A small multi-label audio tagger, trained from scratch.
Model: 3.57M parameters, log mel input, norm layernorm, patch size [4, 4], depths [3, 3, 3].
Training: soap at rate 0.0029, batches of 64.
Data: 184686 training examples, 1.0 epochs.
Rows from block 4 of a small multi-label audio tagger, named by matrix and row number. Rows with one number belong to one neuron. Each number is 128 + 32 x the weight over its row's rms, rounded and kept within 0 to 255. All counts start at 0. Numbers have three digits each.
Before each neuron's rows are labels from the 100 clips, of 14976, where the neuron reaches its largest size: "responds to" is what is common among them. Only what is clearly more common there than usual is listed. The data: single notes of musical instruments (NSynth). In brackets: how many of the 100.
# gate: MLP gate (model.blocks.4.mlp.gate.weight, 384x128), inputs 0-127
# fc1: MLP up (model.blocks.4.mlp.fc1.weight, 384x128), inputs 0-127
# fc2: MLP down (model.blocks.4.mlp.fc2.weight, 128x384, transposed), outputs 0-127

responds to: octave 7 (71); pitch class A (30)
gate.373:150120206088122115146132161136213085078145101174171186124134115112095105168127117172160117093130092092098130105116139122131190124126142125140170067108083162079163047140116076202123124071136097084127105145148148158109137043099177161152188067148102159151089150094107126137126126106161121119114150127143118112100165148129137130138100124142140157141078194139100132069131110145105096102129
fc1.373:161127174092107160176111119137181108121145112204184129114117087105135082124097112105169131095172073121101108159123156159125145117127147126155146121110076164078200127117097118132135132169153138090149130136164157124084124052160136108146236048126075178111095187149101170147081162085134140131141130154135129138153082155176135130137087123142141165146165176095109155090164111151071132114137
fc2.373:117124110172153106089095133125131143116125159122144183117100119122159104164178112180113129144121103112181137153193032159076182125088095115101163092165139138131097081174148110178148094165086160099095151172110114167162198075116132094184085156103159123138123100077178148166144184128091112145088162168140110105202155149137129137116109099104183153096109074133111120141124180167130121120125

responds to: octave 2 (46); pitch class A (41); pitch class F (27)
gate.107:134136183123135049101114140161120215104108125186104118077099116147142146125159122162098097129096124083109063141061058158153138116098146125121122167114093101179110118194119138121140098141109107160145124122180133153160150134110082117078234118099136159105139123049068152099117174159109183137137141119149141119088142112136130186127131108154148074088156084115137117139124106118153159188129
fc1.107:107079101087122109084139155129191190093125138118182107090121093162090121138151113126153157155116083120064106087160115193118096191139104163149170179149145083157157099115126125136135137188108105120117089106183190161161109094151197117124145096128103186147104142053136153094059158180135184117090130161121142158146122155102157183109152095157122084142134162136129172151135109086114150161146
fc2.107:138109133146090148115197084144180072136138108095125078121179114136060116107149138106084096120133112101107120161073066130121126212126106107148109162168112113112052133131113060153128149122068058129145166181175126128176119141152055141115204121162156147143142096103148166073113096150108129154122127081118133103095099150136159143143122113125132189086163138110131133108138090151192083108124

responds to: synthetic (72); bass (52)
gate.19:162120118114117136065131123107132081084152129134112182114130119089127099065101149131125134120125184188143124115156118164205147154127210178144170102076162151130107172097093065172127141107095120162093115165113110084142111110169177141147158145139131097128124109084121130143150117172084174139086103101127127131117119163063108155127085183127127102127054126086155085109072033144101093147137
fc1.19:192115109155104141157116130087139121196129148165129091144133109141103068178111134132118183142124106097123099143143162055040081092169115069158128110152145119127122125072117103123104144143114097098140094138082113118065150128133088089091074075116159138128074112154163125092183157165146117111106114159082102183129150110169162184151127095081122125106126076155079145074188165143138110108084
fc2.19:173150130111119137155131146064112051162115152094134086122122129202135146157119160111210137131084110045114109069110121122068138097112106141143160128130130070123106141165165097132139131111135174131127099088101063149080171205150135092161122121071139139124080166089084167120100173113134126120168160127112092126111108138100206136116097110133154053148110128089158142117078116145158159089148

responds to: octave 7 (50); pitch class C (43); octave 6 (38); note: C7 (34)
gate.68:061150150082149178085132151121107138075107082163078108112103171173147186137146178173138113106100125146107137154090101105148141142112123131082112125061150161131138123164139138139130141122100174128053088179163128138158137099113150122210124160118140088063158106138154083122169175159105136145171106192148094163149129121143102130103118163083119152070100161153129153081096162169094123042148
fc1.68:131101108123140207074133110162095100108091090134118094116130125101130108152161115161156094084121135131104121165104058081163122116102116092110144090083122177076166102209103180184162109142213151103110131107115126145108110125058121157176130192133101071108124105154130100097121130169122123101199157127131086191151128138157157152142109128117068156071106130113157151136127127106145093064168
fc2.68:114099095160123202177042107117185101149176146161125066067142181134113156148113125066152111096118096132097115151117153169145114128134197155093154104154102118087155097120124072126111125162095110113125068133151142143097098116101130123126157166150133144210136137145176126141061161150110067099184133154105147149103076080116150166090083110171169155139114116145096170112149109153117069125106

responds to: acoustic (82); brass (45)
gate.127:086099161076135052124162160124170135126160146154091112179121118171145084119049152193158196154140108094111119198160072095078090122101148090153144131129133152095072148130153146118073102076096163109123121109138118122137123169130147181129089110125131125156110080108125125125129116129083201161144133149176119141168099149113125130138112131171159120160129120150106226184141062093128100129163
fc1.127:089129142131104135146165136151066066164170153139131114184124162120095115175099174186112172135107097155103145105142104076154136143127163112072138176127120147101144097106114205148093137117135139058105097110111084105163120189121167141135105166099114145116157146094091062127171035129108142146094088145119144163089119124196148026101133089132142150124119148167092153121162148143166137159151
fc2.127:096094108075179148121127151175124122116129165139079125167122199122099131138151154127150147142133146084156224118115147101090075138126178140129128098133119091106109130146167139118145146214105144124182117120080110103122118115080105130104140128084117148115195202159102107125112152189151083153100096153156171153152110202141135152082058139139126073160120166113086090111153142134141081188177

responds to: acoustic (71); octave 6 (53); string (33)
gate.306:045095056108161133104122135119102139120172115111067090152106096086084150136112146080135165112075116069156113160142148063145074094150137082138115122168170153174085123095127120191183096134164182116179108106169127156182125118116134128150191119142139131183101120147166133142160147152138143141095139200116103113130163092086106113135156133178051136147140121107092144122097188143148166157119
fc1.306:113127150178080122154139168118121089203119184118082152118181146171124141072102115107146086143093126121172149127161073161124152146136166150138140096099082096096095095141141135087097103237135159134141181138099109078131120133149104187098078142127108159127172071143165111122141125161129098116175121168086164147122152147167119172045086146130199172163133091101127124107126103099141167103127
fc2.306:160115113139121127146152142154181092162210149130168120095167119139145145088149113114086070137194137131151084128184076095090136130170145127085099106214094075143140120116123109138138084096201160095148160064152109085141134127135063147127139123057157109150110155121100140128145117131086115149175057105188142095181148150085098081173088159130131110174151127148141133166114127086129163135122

responds to: guitar (32)
gate.364:170123108084142161182134195143152069120097102188162049143132160157144101118182110128132153122130124120144080110149155174127196162172108116153085076150138138184122116093096076136148104126124130161159061165147149119145121113172159117145168140135062161159148168106150165198149113123109120129193108142114108101146148196083146097080074121164139131113140174138136105148165083121171097097098
fc1.364:102165133073120123104104120168167136128063127107144173173102064102118129134137153087192109153095117110059114126043072115135067098079161143074155114140134142087094211134165188090124169081140102124110150136148137118091096133081158103115108092117127172094118135109146170103099095151158170107110170171158107101147145080188113130100158153103086166128132153131113080127160122116111136126191
fc2.364:090092068185132146186188129154088048095154095110115110145119131127161122164064110104120130112131164122134167130193118141137139182135136142123184164098037180153093181128162101134079124149131093132066176154106115125107189160139173151142126081096146092156118125102126115114155112130129152117130116158089163179124154108135130137119141065149155107124149090095115163101137176180061154134074

responds to: octave 7 (56); pitch class G (33); pitch class C (31); note: C7 (28)
gate.358:148091176135073098137112140107129180074087131131169097185128159151176131137132061212122153121063122114142199134098097140132097228156137129129081113078113094084170097142087139124114136121182144083134147109103123149172138098111097151141106102181142111203093102183162107152110152156163117125148121087115146135104143132135183106127155184111158111088167157123072137132150078127147115140106
fc1.358:140075052144135109172116082159153092183096195121152152144155176142065153120176149131089119148100087145120080081088098116099157173119141087105081144156075076148103098141104166120090119164105103136150135135155121148121086148082167155137190117085175061107214132097116153113121097085186125157132114119146153118092112132118187135133122072119154111130092127131113093085131116097166090111166
fc2.358:147143206149101135155167121088148134127103074119184084165152147142168176137123122082089118161100113125083137089119091097076137097172163119086073148082158151093172075081055106179152095153138088154133081109092146127118114096166148178153110153101089194125135100073115120114141170143099088062147166124124158161120087142143195113164154080116158098121150129123081152099115143148106109107106

responds to: octave 6 (45); octave 7 (31); pitch class D (31); note: D7 (26)
gate.70:107097164127113122202107158146143097154096142157180136154102160114137166071086115190169094134134101165123135072120084125190070115210149127193135102105123102085110108125145096171145130135166142151169157162118124130103097127173114154128158074205134181159084186093185078140128121128112150090087132119147128117113104085177101116149158193111115110091175104166136105111142081103156130107106
fc1.70:151127066158168068114176083092143095145154119188135132124168203107157147060097115088104163108102108128101158106133109090065126120187097072145110084125107149151091148061140120095146129118150138113113140155093166177157100112113091132123089171129142147089147133144114159104122148080145133117149166134122142149190113153096133140110125141129159153089183061082124142138119042090094212126094
fc2.70:141138169117163099068140150141164105110132062117145178120114185172107135128107122105113172118130135177111083154096127118124111180067209136133101122063141107137110124125117117097131153162088116111135078129155168144146147164108158147154105093083115124117103145142080098099138129174107050137204148175130130118166077146142137134158085047139071058075162139130149140098167150088122093158184

responds to: octave 6 (36); mallet (34); pitch class C (28)
gate.170:122124141124120159133105096193080134148111158112101074138120104072112055134122196176150123124135139133142100089104115115233113103137142117083087128107098180109144085136182157139149135146098134111128165100051154160065194078124135158168125106137098137127174189147160147162148062132120119153091121076118025121158119113149120098132114099151109104108144160181136163107154128146136127133151
fc1.170:113185124075120176115123058101159151140135151105134129143161192125058162152108124142216157139117131076155113116096110179135111164110090096049160098061113134128121102132132129107142116131101094131193104141081163105123145132133146165114154137151157180140126135108191183144158177116112121120111076069116096105127125090105154111176118134073119113090108168136089142157059154171176113136070
fc2.170:132117138150125139162084140122084116094099141119124079189146147106134067150099105095102116155141137230177132170110141154145132142130162147142145158132086157086119074097114076106145109124176103153194135141126120129067121139145127104139147083133080212056136083107117136158096113128141107132111065182150134101057181111179133127102167139088074122155140107085190101141109093161155096094136

responds to: octave 6 (44); mallet (40); pitch class B (26)
gate.278:138146115063168072102151172087124150105125126084131152117150190105141139167140125131121142163085111073124120099161123141121144086088175140113175152080135150081101102092134121105204120099070149060110153098211149090101089119148096204117111063136087124134136079129124120091176126123086134146122121182151171145124161111099160140093045130138169153129096084094144152132123136062131123098134
fc1.278:123127112122179123148156112114118125135097127140121154116193193112130057106150118193086136096054123163128160057134127109153165139128111132076169143103065136085165185098141117150148157128104163082107129076132122169108069135142107166122129146077161091140179087114128173163151077116070168161132084156133175107109146134138183141133042163111155115093166106162141177152106139139102115089150
fc2.278:108132135121163133082152166065083133148107168137139120146133097117142147162077073091187163153110109165090166129102151129095168111062086173090133143134127089073094095152106112106094128105111114121142100141157151107064072109188138110120100158108116100087084156206126049144126103118184134125147101197088086157143161111066105166099087168183138147127127107109162088157131164142143163111118

responds to: octave 6 (49); pitch class F# (41); note: F#6 (31)
gate.80:166169123054121181127136113066088108112142147106096096105050116116103156132064098161171187126096174091123118107166107101179136130117084131163121128168075136079133091126084143130165151175045178126167126162106180128103115134155133124116110087138098097191123116144154142083130132103108097092147174082106072054147161083117141147173105143129106116148177143164144099149145127133123084153153
fc1.80:144109135097123111167075087105117162067133107126163085093151125129076126155168172056092083159141102150135083109101155129081158111136122108100117104148150093094097198099141163079121124209193125127160118148131115130089107137159163139156148170089124151138151117069172078178185111104114085136125070121084142150158091160070166127147131148085115166148088063103140117127136152127141062153163
fc2.80:145167120121113099119140101179112156187151143136096118125104132174127133125133200109172091172125164131097120150118182119073126104171153089135063093120116156110114167131133180105106106132096156113122118212143105057166137115112072150124128143089154152123087223091164090087140117149142088100159057078118124137134160174127126169126125091061163091184182153113148170127090122168112116119138

responds to: octave 6 (80); pitch class D (76); note: D6 (75)
gate.155:151109123129115110159158122161093100114135079120129107182113202109077120077140081118133115148148135151138151049161126145096069122091079094131126159096145123152125088129126171109119099178093153159183141135109093121123095106087076131166153141075101132201119096135228136112114109121153134103148121136151143220098153144144096125161086108171107142185127126056146122162175108136169100177089
fc1.155:116141146123103129089152085132136106158105176161141103118170181086213154140133106125118107140151139130108141119076114115137094165122134092078185111136188128122064080130126165157190153138084128121081220109093090112200106169083086146151079125078131100132076126070164147119167103096145078165101147169129186148133184112135140100143090105153110128120079106120175135135138113123101085165110
fc2.155:116108106147166071184136104180116110155130084052108212129126120095134120120190129140145139121127091133137153140166165101104087171092066152087139073175095114165110053173115190121130140129128129135086145134097146088100124098132145116128164096108129106096102092134107183134180131107136192129163176184143079145117161194166137109104105095075133172107133151097130146147170159183113089125139

responds to: octave 2 (46); pitch class D (39); pitch class C# (27); note: D3 (25)
gate.251:183163128136086111095106114116164126127163167109103119163152103132074080137103141103146130100184104088103141135079069138151151126108087171108147128073162128117156077154161145107183157091197157077129085117142158074159113089091137151098130109092131129168089118130122179119188150141165144188160084077164096134125146171070050120130050093138160099109139118085177123131137144095168128140144
fc1.251:139134135117145125130109051121115111151109141090139133165149137132111160105132160114134173122166086092181136113121123174153144149124149168155072152121145155171141131121171235101155183101219124043118129150052135108143102099180092162076129177117098207110091094134110146074122106132155104104157122118137149164140106165109100157110081110150122144080071171115092145160118123142165107087132
fc2.251:187125164150097173171081156074149170099077146149120147179152182142160115113092203152121104127135102095155133120177163123129142122148122116148123087048171073141151094100117138132125079160158155179109130148086102105141122123162143145134016153153166134143136137107079090139115160159129133113053088122155153131084113139127113086093088123107156075091133142085100167143102190142081144111134

responds to: pitch class F# (81); octave 3 (80); note: F#3 (78)
gate.343:126120098147114198154154167115051119131151085143115211095069087110126135125121132121099134079124180141161150094117149133090149107140129175136138115095130177136130098133160128083155143134193104144153130176101141094180182146154139136102112112106073179135118134114110100078069137133136115096149133113111141229135172143052098157022168153113111111164102116124129084144142093150107120133098
fc1.343:118130121115119175113115129154118161128141122140165131076168152107134122040140150190110136119167108148133112091106175113089132116098140149163155134178172144121140074105090141069191151181159072096110142134163137106137157172186161138066093133132110154119133119128107139137082088095161152123187122110073172193096081187041105078087135184087096078145156134140143151131116169136108147147128
fc2.343:143131127122166100149133137124132145100122147123121176106075096087139056098082118129127168065079205136099066110082126146090187165153147098121138087068146156158148143121094135129224158183115140041151108187105087149177148150137107114093144122179135103169081104133126103094095110131098107123134101135062143113105143126132092118083174093058119162152125144120106150151101114133111166120107

responds to: brass (28)
gate.161:136134135110093163173151136200186144119126078139127129106150075067101160117140113133130182141101135123189150132131140109123174118114119094083122118139152097118100116058103083152173137138114138116088172109129100064165102182163169115114124115112104152137169146195150084096071127020069097145178133109185101162122156138094174113125100106047158152070138132104127136138157127112140116154130
fc1.161:158114174151135160131110146133150175151148114097092067129130127150111107178097168134135122097117134061094104118102163125123156076155116185075116179159168108111149116112197120108117162143147150137116137178140124170056107074133115174145156199167171094132127115133132124123113089105160144084125125187095198109098124136159060143070116177100123073141129186174145181106174173089139129116173
fc2.161:160153141117204088124155145101182104104092117139105095145090162123132147161153095121086161166178135132094210139183096136109107119137088133176129135078136186137159092106087167122135163100107152123106098125130062141101145093156104091155134163096099077115209118157097144119137106093116175094177158114157098121203122097096142164141086176118150129215140135126126161077189132128127110098143

responds to: octave 6 (28); pitch class B (26)
gate.240:098112158074146121163163122136134149133057103163157095123104123147178130159148174151135124125142201131174090164130169137109116130114131151127130124147101074040115133108087197119119107114091197120175111140129093133141088119118161118047154114132102099086156141116194113137165080073085155113114120122105082127081168134096176141132132097136108125129151143125095190062083133180129181057120
fc1.240:107184126104178120145120082168197171110108118091126170138062174100119187085161158155093123075120126134105122174099138123169117132133162158134129173130153090137129119121171142107121090172127148154130118129144078128057124110110108113136091135125089140176112122177111170156140067201131059167090106104132144175125136066088105169177130157114139115107229105110136126139094132102114102143196
fc2.240:139173184131125162094147119062142156149042143123141070102116164163129121144122171145127160143068164181108130148147139062142121118140130205165161116077094160155148185146123096129139135102096140101153105183126113125105157136124109088052108114150123087139078108178117123118141135107117094164108147123108166216155148134200151121196151111183117128121133139102178122182147119168109120084162

responds to: pitch class F# (35)
gate.177:094153104164147064129120145093084144098113084116100111067151105099160121111148117064141124094147123101129135111173101161103107093142196157155126110081122163117135119170153183096136138165133106121164165146115152102158038107061130126143096123108143101136157137156109161097123124067065116139199127109121105116043101137096107111141073137068116170066095124101099078150103165174165108080121
fc1.177:158126105167141126105087126120148139080122187052152087115060128163112152150124175139099095119094128160154116128104116106143121129141143133166112131176140105125112147102150092120141146063092082139068129060109128103092175162050174073143104122137151163190068160130159127162148052163145145180109131158102115085106069163120134101112131109147123158150151179137162079168176123056129160129139
fc2.177:154154114094111116096145127112151074112141172095107127115123180088122152164161101117184125112068137127121124113138132135110128116130141076122135155139137125129166118142106125136125088040106078113067112089057106173118098097104180111120119165158147121168143107189108163118136113124137158143083104112168128119116124214136096205245191177125133138071138106116130103131145094113169084185159

responds to: synthetic (76); bass (63)
gate.190:122164153176195111158158135127139120120148146212106102208147130070163123149093093111125169090115119083118144139079148057104138147150108081138083137119166113158120106167119122139165063135180137168162104088076150121127133133119138111133131096062096139124090144123201123105158105087172166099096151139198119124126147107139104180110103156098193158137111127105131060142097197141146089118150
fc1.190:143178164120078145096149148140100144161138092153153113204131167053137165198078127129094058136108109123103104142130101109206137134108156091059151142161119134144106164166110160089199122140152099180163162143121079074123145141133114098169129118085129120135097167146141105148128148138168128144150105132156111128091158105155097115076067194077135104170123139062140139172130133100122083081164
fc2.190:123135068168101161132133157164095126123112081104136101118190127190148149085107150107076152187077167092115085161122096105121122117080086119095106136128121088107112118150156137153055164080103127149102179136151101143146089141114162166117191069141071134142130109111133208083147087113151177119142116141151093114211136101193109138146130094132136124095154174075130111111090124091123202122114

responds to: guitar (39); octave 7 (30)
gate.12:124141118064089101085131113118094066153193132184113070124129173165130129175126136222076117140132178189125148125200148178076094179129119136109120134120117183091160071137130102134126164090126151099162151136112113147150127107119133134169130132108130174148108142101140094142149127096154123179079131101099135102165080143063111127185080113161125190104123163133116116148093116149098067066127
fc1.12:133140156107095060130097117114169088153155168163056172171105173145160112099151118101060163117139169162186150143130151152106080193106181100066127092122094103083101174127138123124132152067129124109075145107149175094080154146138128145164142116162181115141138150136129144116150166154154075118094158169153175132131074082084132150118084101134098137067101093128136161170086096111116130177080
fc2.12:143045195090096092112146143168138125132129119102162129103102154086085125166114051103093143133172184121146117130146201177135109175170085149122195100113128102076127167148176143077154100125151149123132173106098094148121165083151131106174095097098047121135143148156093176087130119109143116179125138134114179132152128160110078150180146165138102204120133131138105130164114115134088107112177

responds to: synthetic (80); bass (75)
gate.312:163191125215087130094127142130104108142126131112125064231177123151105153080149119121110128081113078161170112124158140112105112135157113131107165132056156118116178095066151121085128087124091127098125130138128155175080098099100133126081136110092102111218127138132184172195154162113154107105154160108122121126146134186107146142113089152132083131076174120092138170070124120133152136160113
fc1.312:127156182159145091137076105125095096168078122166133082160161106134131192107167132123112142119115112128116086079119158120114192132146141136136119120108130102100156189101077120129131203106163189140089085174139047156133137128145151118145142113147085134178119127079087124169071124194113104083140136102124165104125081142154139106079126109070084186101105163079140154202152133122098158183133
fc2.312:160105166080097181084149122102113151192106125110117128152059188103129154119103121153130109132157115139148166181050119178175142085120145102145068139129115130152163096159179142154102167175156097116162098192114158097120149162184114079115155140149118135145043193163182114082098154142105151136152123095106139125072131123173156137123136119101146072174104203096158121111115124110104145116157

responds to: guitar (37)
gate.162:152138148131149126122146117092158107072092117133065111112116126139105123092154169133160049089157141082122149136116143131184111152098189207157121086117114084112096127097160145117104168098133179207145092127171186115170169125088145125060121156113157137105134129118137149079079082170124125163132079153121155132083138107100146137172192127120163194131090153131159074118138106155161131147209
fc1.162:159102100151161118107057114152083106108098168121160131127108145132086113091167107106115129105090125135092167118083090105086116125176107147084080114057095171103136136180077130169099112134102149167107170159088071081146144113105187178156087107060105114081112123089132099117207162131102093085081148141138064119143124123104166141166164111119089102131110128123136131166117090206107118180124
fc2.162:168121144076129163119118163098073139118107071127117128162131138100144122104092054160098098125111113134128123135114136141153162115094113097147097077146167169144135141079094142132120118118141132139131113157111176124132141147135083125109214108125051112090149199131107118117037179207138093133193165182133174127110114086088156159140188160131157095068109148097118178160122176124170087099106

responds to: guitar (36)
gate.73:091065145096112126114144113160106116121116153141192102146143156134116169146123114138187147090127114174142141164135142123177143117046104142138073082140140053152083072076095121161092127125142130095143137116142078153078145113140073088076172133146051110159185117141067140109141121155145083129188132152131119163156126151148122145102191143116132136135105204096047090106138119146191117144118
fc1.73:121154134104131164184166129118163084152106118076104116092135074074178138107149158107118157106170164138127119096083166152140165149173166121107109134047066095118182131119140113141111171062046139137102116136106181104099096167091124097145091148141178142119171135124172101101085093140123188143117168123096059104129113089119116121097147172121101143157163105169173164120190164130107096129077
fc2.73:139126109132104119119084129089183158197117122144145160102074107165101094140133163171147132149099173191141163189059095123174084084089093115098123155165148095071142168111107082133110120139107122108124142160086089083054105100094108149137151097088177173150145082101101135128115163112155117123128165096092195117094104099137128079126171152079156138164171076135116160113123155117089195107154

responds to: synthetic (71); bass (66); octave 7 (41)
gate.252:137148190160215152118119111118154182167098184139195146079055138119110110159057129186156117100121082153154116097148105117162123130173155106057100145154175124126153177090135084141102193095152111151134120175146218166149085130128151075142138117099166143131144128105179111086092137085152144139088150196129156161137136161160136126123148125126117096135086145152128129135135158114184126132150
fc1.252:127120139088091118125129096144147098131140172125115110076059142139136128146140133158186109068178162170126114109155103070118115071065105164117073208164222085096101123122120130123111144101165105079092092101169060102130102104124049099117125111108122186099132093108167132121148140119164173141115143175133156120112081103135107163144089103148158176114100110162137161124142160076125122093071
fc2.252:144120119093049110195141082121136109095121119130106106144116098136125127158139060118119155085064181102147114109110107133102073167084171179113123085135186124206090110089087112121140105170088118105143131126180133160140136123071115155098107134121127143137135108116127101122126150107135193147110063064159160064143116125050080145120080133161159072178142143132150104139164144078147092176104

responds to: brass (25)
gate.60:192074126142107164131110179146127165110143153162146127096163130111097118109137134118170162120152108206132175068158093112093071147097146098103101148109082146123197107135081177092076139178149107121185127053207141130139140111142106114115171066104094185122122141137113117175151136105081127115112145109099147139141105150061102108144104134153154152140087095181102124121165099172141199161101
fc1.60:086117129078155140093120086104080052169121120185118163064091155142084095162118166107120099136112135099136092204139170169145124188176093099143120113139183122097118113129172100196132118132131049176132141194074156122068165115140155142158104166142164109177083119104115099113111084172127094151168148146126133133095160118155113139075159133089118125113141138133139169135078065149126098115117
fc2.60:123143158112088163123128098128110135163125097123139113096118062111167138105095083166119186145088042140160075146129119040156137122089118177124165085047184123160128117118195160166117192163128135114143121130131156129108106169127154126151114128161109152139107064088102078142119107140167127138109142134107086126104110108135081125097130104145136162124080112115188214113045097144087126167125

responds to: octave 2 (87); pitch class A# (79); note: A#2 (76)
gate.311:135067141150095098131130166064126080109112125131079143129174145167068137125153117145131167144087140079126128097139154130163146147153141164150096130144078114134100179102133096155213147118173197144087131089136143143174152161134172111086144108143104066103090164143177108138122144138126164178091107066152093133108172157070149162125132100098111109077111036135134162184154144074133165172125
fc1.311:140158148123109151168153181129121130159137147110173089101169180091110118111095164100087180117128084081117132126151118098107159122190155103099138092168091141117070136088141149154103134197072129072137181122160121084111193097156197119156075115110141110138167050121099125082109111152162115186137170135093092078141124110147158092091104147175135077093147151166074159116134114093095136087147
fc2.311:097141108146135147088145159133052140065133127113155064097133110178158097081123076086116094153121051099102140121116174115064158149105148152117089149066124121069134137148148144134137069125134150153127117102089137173119122191102134121189082113149139128099151241138115122105127146127134135120111108143129095114143183095100094101209146099127140096129142117127109139176129138059154116051138

responds to: pitch class F# (26)
gate.367:165161114090123138208126157082191182132108120091120157120146107107149094042107125109069139137129104177118121141185112114097158145119191097090185167130148165092096143160112140169120100097125160107141160132100158147181084134113163085094155184081173131090156151086129106113123092136126082170201077137116128123093155101142141137107108114118089055141123157057126154175123093112146126106107
fc1.367:179169143139097146123162116146137109130095133131119161125114116128103076120040146136129064152134126190165089153184101153139096132113153131098224119123123153166149113116159133137132161173112115119112100147112125094099123087149111088142131145112164170132132167160125148163178128074124159114141099125123125084110168072165170188093107090111131098098188135072053099174082157098090084130041
fc2.367:130098110176125169106141115162139170163096091089156139117131151106096126081201165154173171082115113122144061104092171084123118165129112130167086137138118154108123131085124116144103075096157122107137072133121085101154187114084165116180148129062094118152108135142115150076134109154109099132069203152120096118081115097134145124126209102094150191139086161124169193111154167138108137101067

responds to: octave 1 (81); pitch class A# (31); pitch class: A (30); note: A#1 (29)
gate.336:126126114141143149121138127108167108170127118137146094081128114117104129139148133191141117126113139105104077139092154132160105110128141210082112155157099152066106156048145134085148131137145134088180183058137126090094119160100117111075154161166058088101133193128106109097138120127163156074153077122107139150169158145124220144162091050081176140124148097107161104130103134156128078092170
fc1.336:159111180160077071154171129140116130117118083079112148158158155171122124083177161146166164101098125115156089166152086141145130093112044138130111117152087100153161091093138129172155182154073109112154104142114169176149145171135170072142112145120083143142118090123106168165103150147098106124154127224107127161150146069117125189078167131202157113121115120145104149152123127068145106100175
fc2.336:073077137120103115163061114193117148104138070123139134133119145118079112136071120109151120098060178188147114145076141121140125076034166118095141118108152109110170115106160127133099097098157083106133190160183115153136149137165138104167106164139138122098071080088096124113081140114119073119137088096111122108125138105084184108156115119173140043157144086143114154177138110145162079100130

responds to: octave 7 (27)
gate.58:100103131141142077105110080146151135128137126163150117135110170118088161129148181149145120141088173160172101126162125142091140087114070078141147143153096102110069123130121165125128123166082081140112093170104090122106165096111028113157079183106120128141187159157131119162184111176156170117175136116126139183155115194091104144100091174086147108089132147120185082108137134201076085160128
fc1.58:120165126076121128067144099148088087160175075100133115197126152094121138134175191117146097198078120179136113143035134150103106076150126134103085194127124115168076117102087111150115072122124076103178135140109101123139122149116139126111133149146113174130088150125064159110165120101112104146070156154151133167148125140178151175063156078157147162153107142118149158172113087072140160133123
fc2.58:203094091182103099116165119155113097101077151143155133121158140094155113167116111107158126150156127151145116099089126150136107112149106127123098137176109152138082134132160114113094124104075157204186087198124112195169092136155121126175159126150116091123143128136151033136146103098121135136113135166115108089137210097126148140090092104134176220098135140151070144111141088108187099140066

responds to: octave 1 (75); organ (42); pitch class B (29); note: B1 (25)
gate.230:153173131211136138120088083124139126073135129152123060140115192107141103128116075081094149139175111162125146164065147141143172096135104140072109086072101122162139092078093068111113178134157097117056139051106151179117165115165144159132104136130139111146126122086124174130181131133139129109163125135122152112168159173168171174101133117145153160188147122054081131135124121095150084107112
fc1.230:148143140126170100127140109081084115119150142162117119077080171143091139115116095084123124079130116144151087131081120102098106085068124155140129131121133104101131133141124098132067168166080095131098127102169176128184100176135156188104199115157207117215140091082107161199177129107114117086209174132098113122116092164094105149180106121116099158117085158088111138152153126160121114100104
fc2.230:157129132107158191129101185128075102119099087091098094096126149139128078081180150146104148106106115125107103118111137139131131185163116166160147200112119134116192167102126152094196122114171199127211142074092177135084162101089125122097101135103127134106130150121122106174183149163087182140129181106117141149068124141163190115138118138185116127094180110136154113104168122152121102089075

responds to: octave 2 (73)
gate.374:094086126103145115129144204082132135080113174144172121081141149195098186123146101094102153089145140117116129138155187141159068171127124187103116129142153076148107056113158179092097111172148133095111183188200108129116126136104110099150111141098133134112115081142128109130186112179137147146144125171052129139160135169128117140107107158112080175047124114099133093083074109107096127121107
fc1.374:183137107143092068107151128123157090095151170093148109118090077120102134184145166115105172071166074142132078160128112161122138116139140102112130158100086104177084142163162073148178124112117146147071137148188143168164126131143134094142133097151119132147114103103098111170170112117165082110086109066120190118114155117137132118091153056097103162065196096134139054142190131154181119109118
fc2.374:118156136118091138152161163151133130139156132072178062096083142129067142133101096123128130165125090112097141151102067128132101077161082084106176111155141092114087120082126090101170195124125132167171129142080110045121114110098095122178113099137093107159072122140182118111156173112114123137136069161144086050104113106115072160091116133168186094147113114129142103094190079097129157105107

responds to: octave 2 (63); pitch class D# (32); note: D#2 (25)
gate.133:111071138092091116137103123139124066139152167059093105173058091114187130132092111128134076118178092141104121105144101177109105140143133131158141109126189099113157091087134142122143188069140193147114133087103149166131113065131146090133132124090098121142108077138143154147139148166212120194092196104127141160122136101084128121159121187122121136162144211134112108082098142082169109123110
fc1.133:121198173198142132145155148152065123190136148113191143125093136137137073148129136121126158046093145103107133115144127141196081148155103113139139124121103110133109172130112027116136114138131112088115098142155153106174141049100091106115154094126170077091127167121174123089082133137110130164198140130107130184131125108109111073082156151121152135122175139177098144102125083155124111091060
fc2.133:075115123105125145091140124142149108134146065152131096121105179121115099104139109185103102095135150126130072120121103203096089150130100153141130119119086104144181157144166183108151140116071162129056155170077098094159046142119150101072133099114096136131109105171150145138189142180133155118107127138149087109146076150143174140162066149239179114112099142150156089123091128115103084133106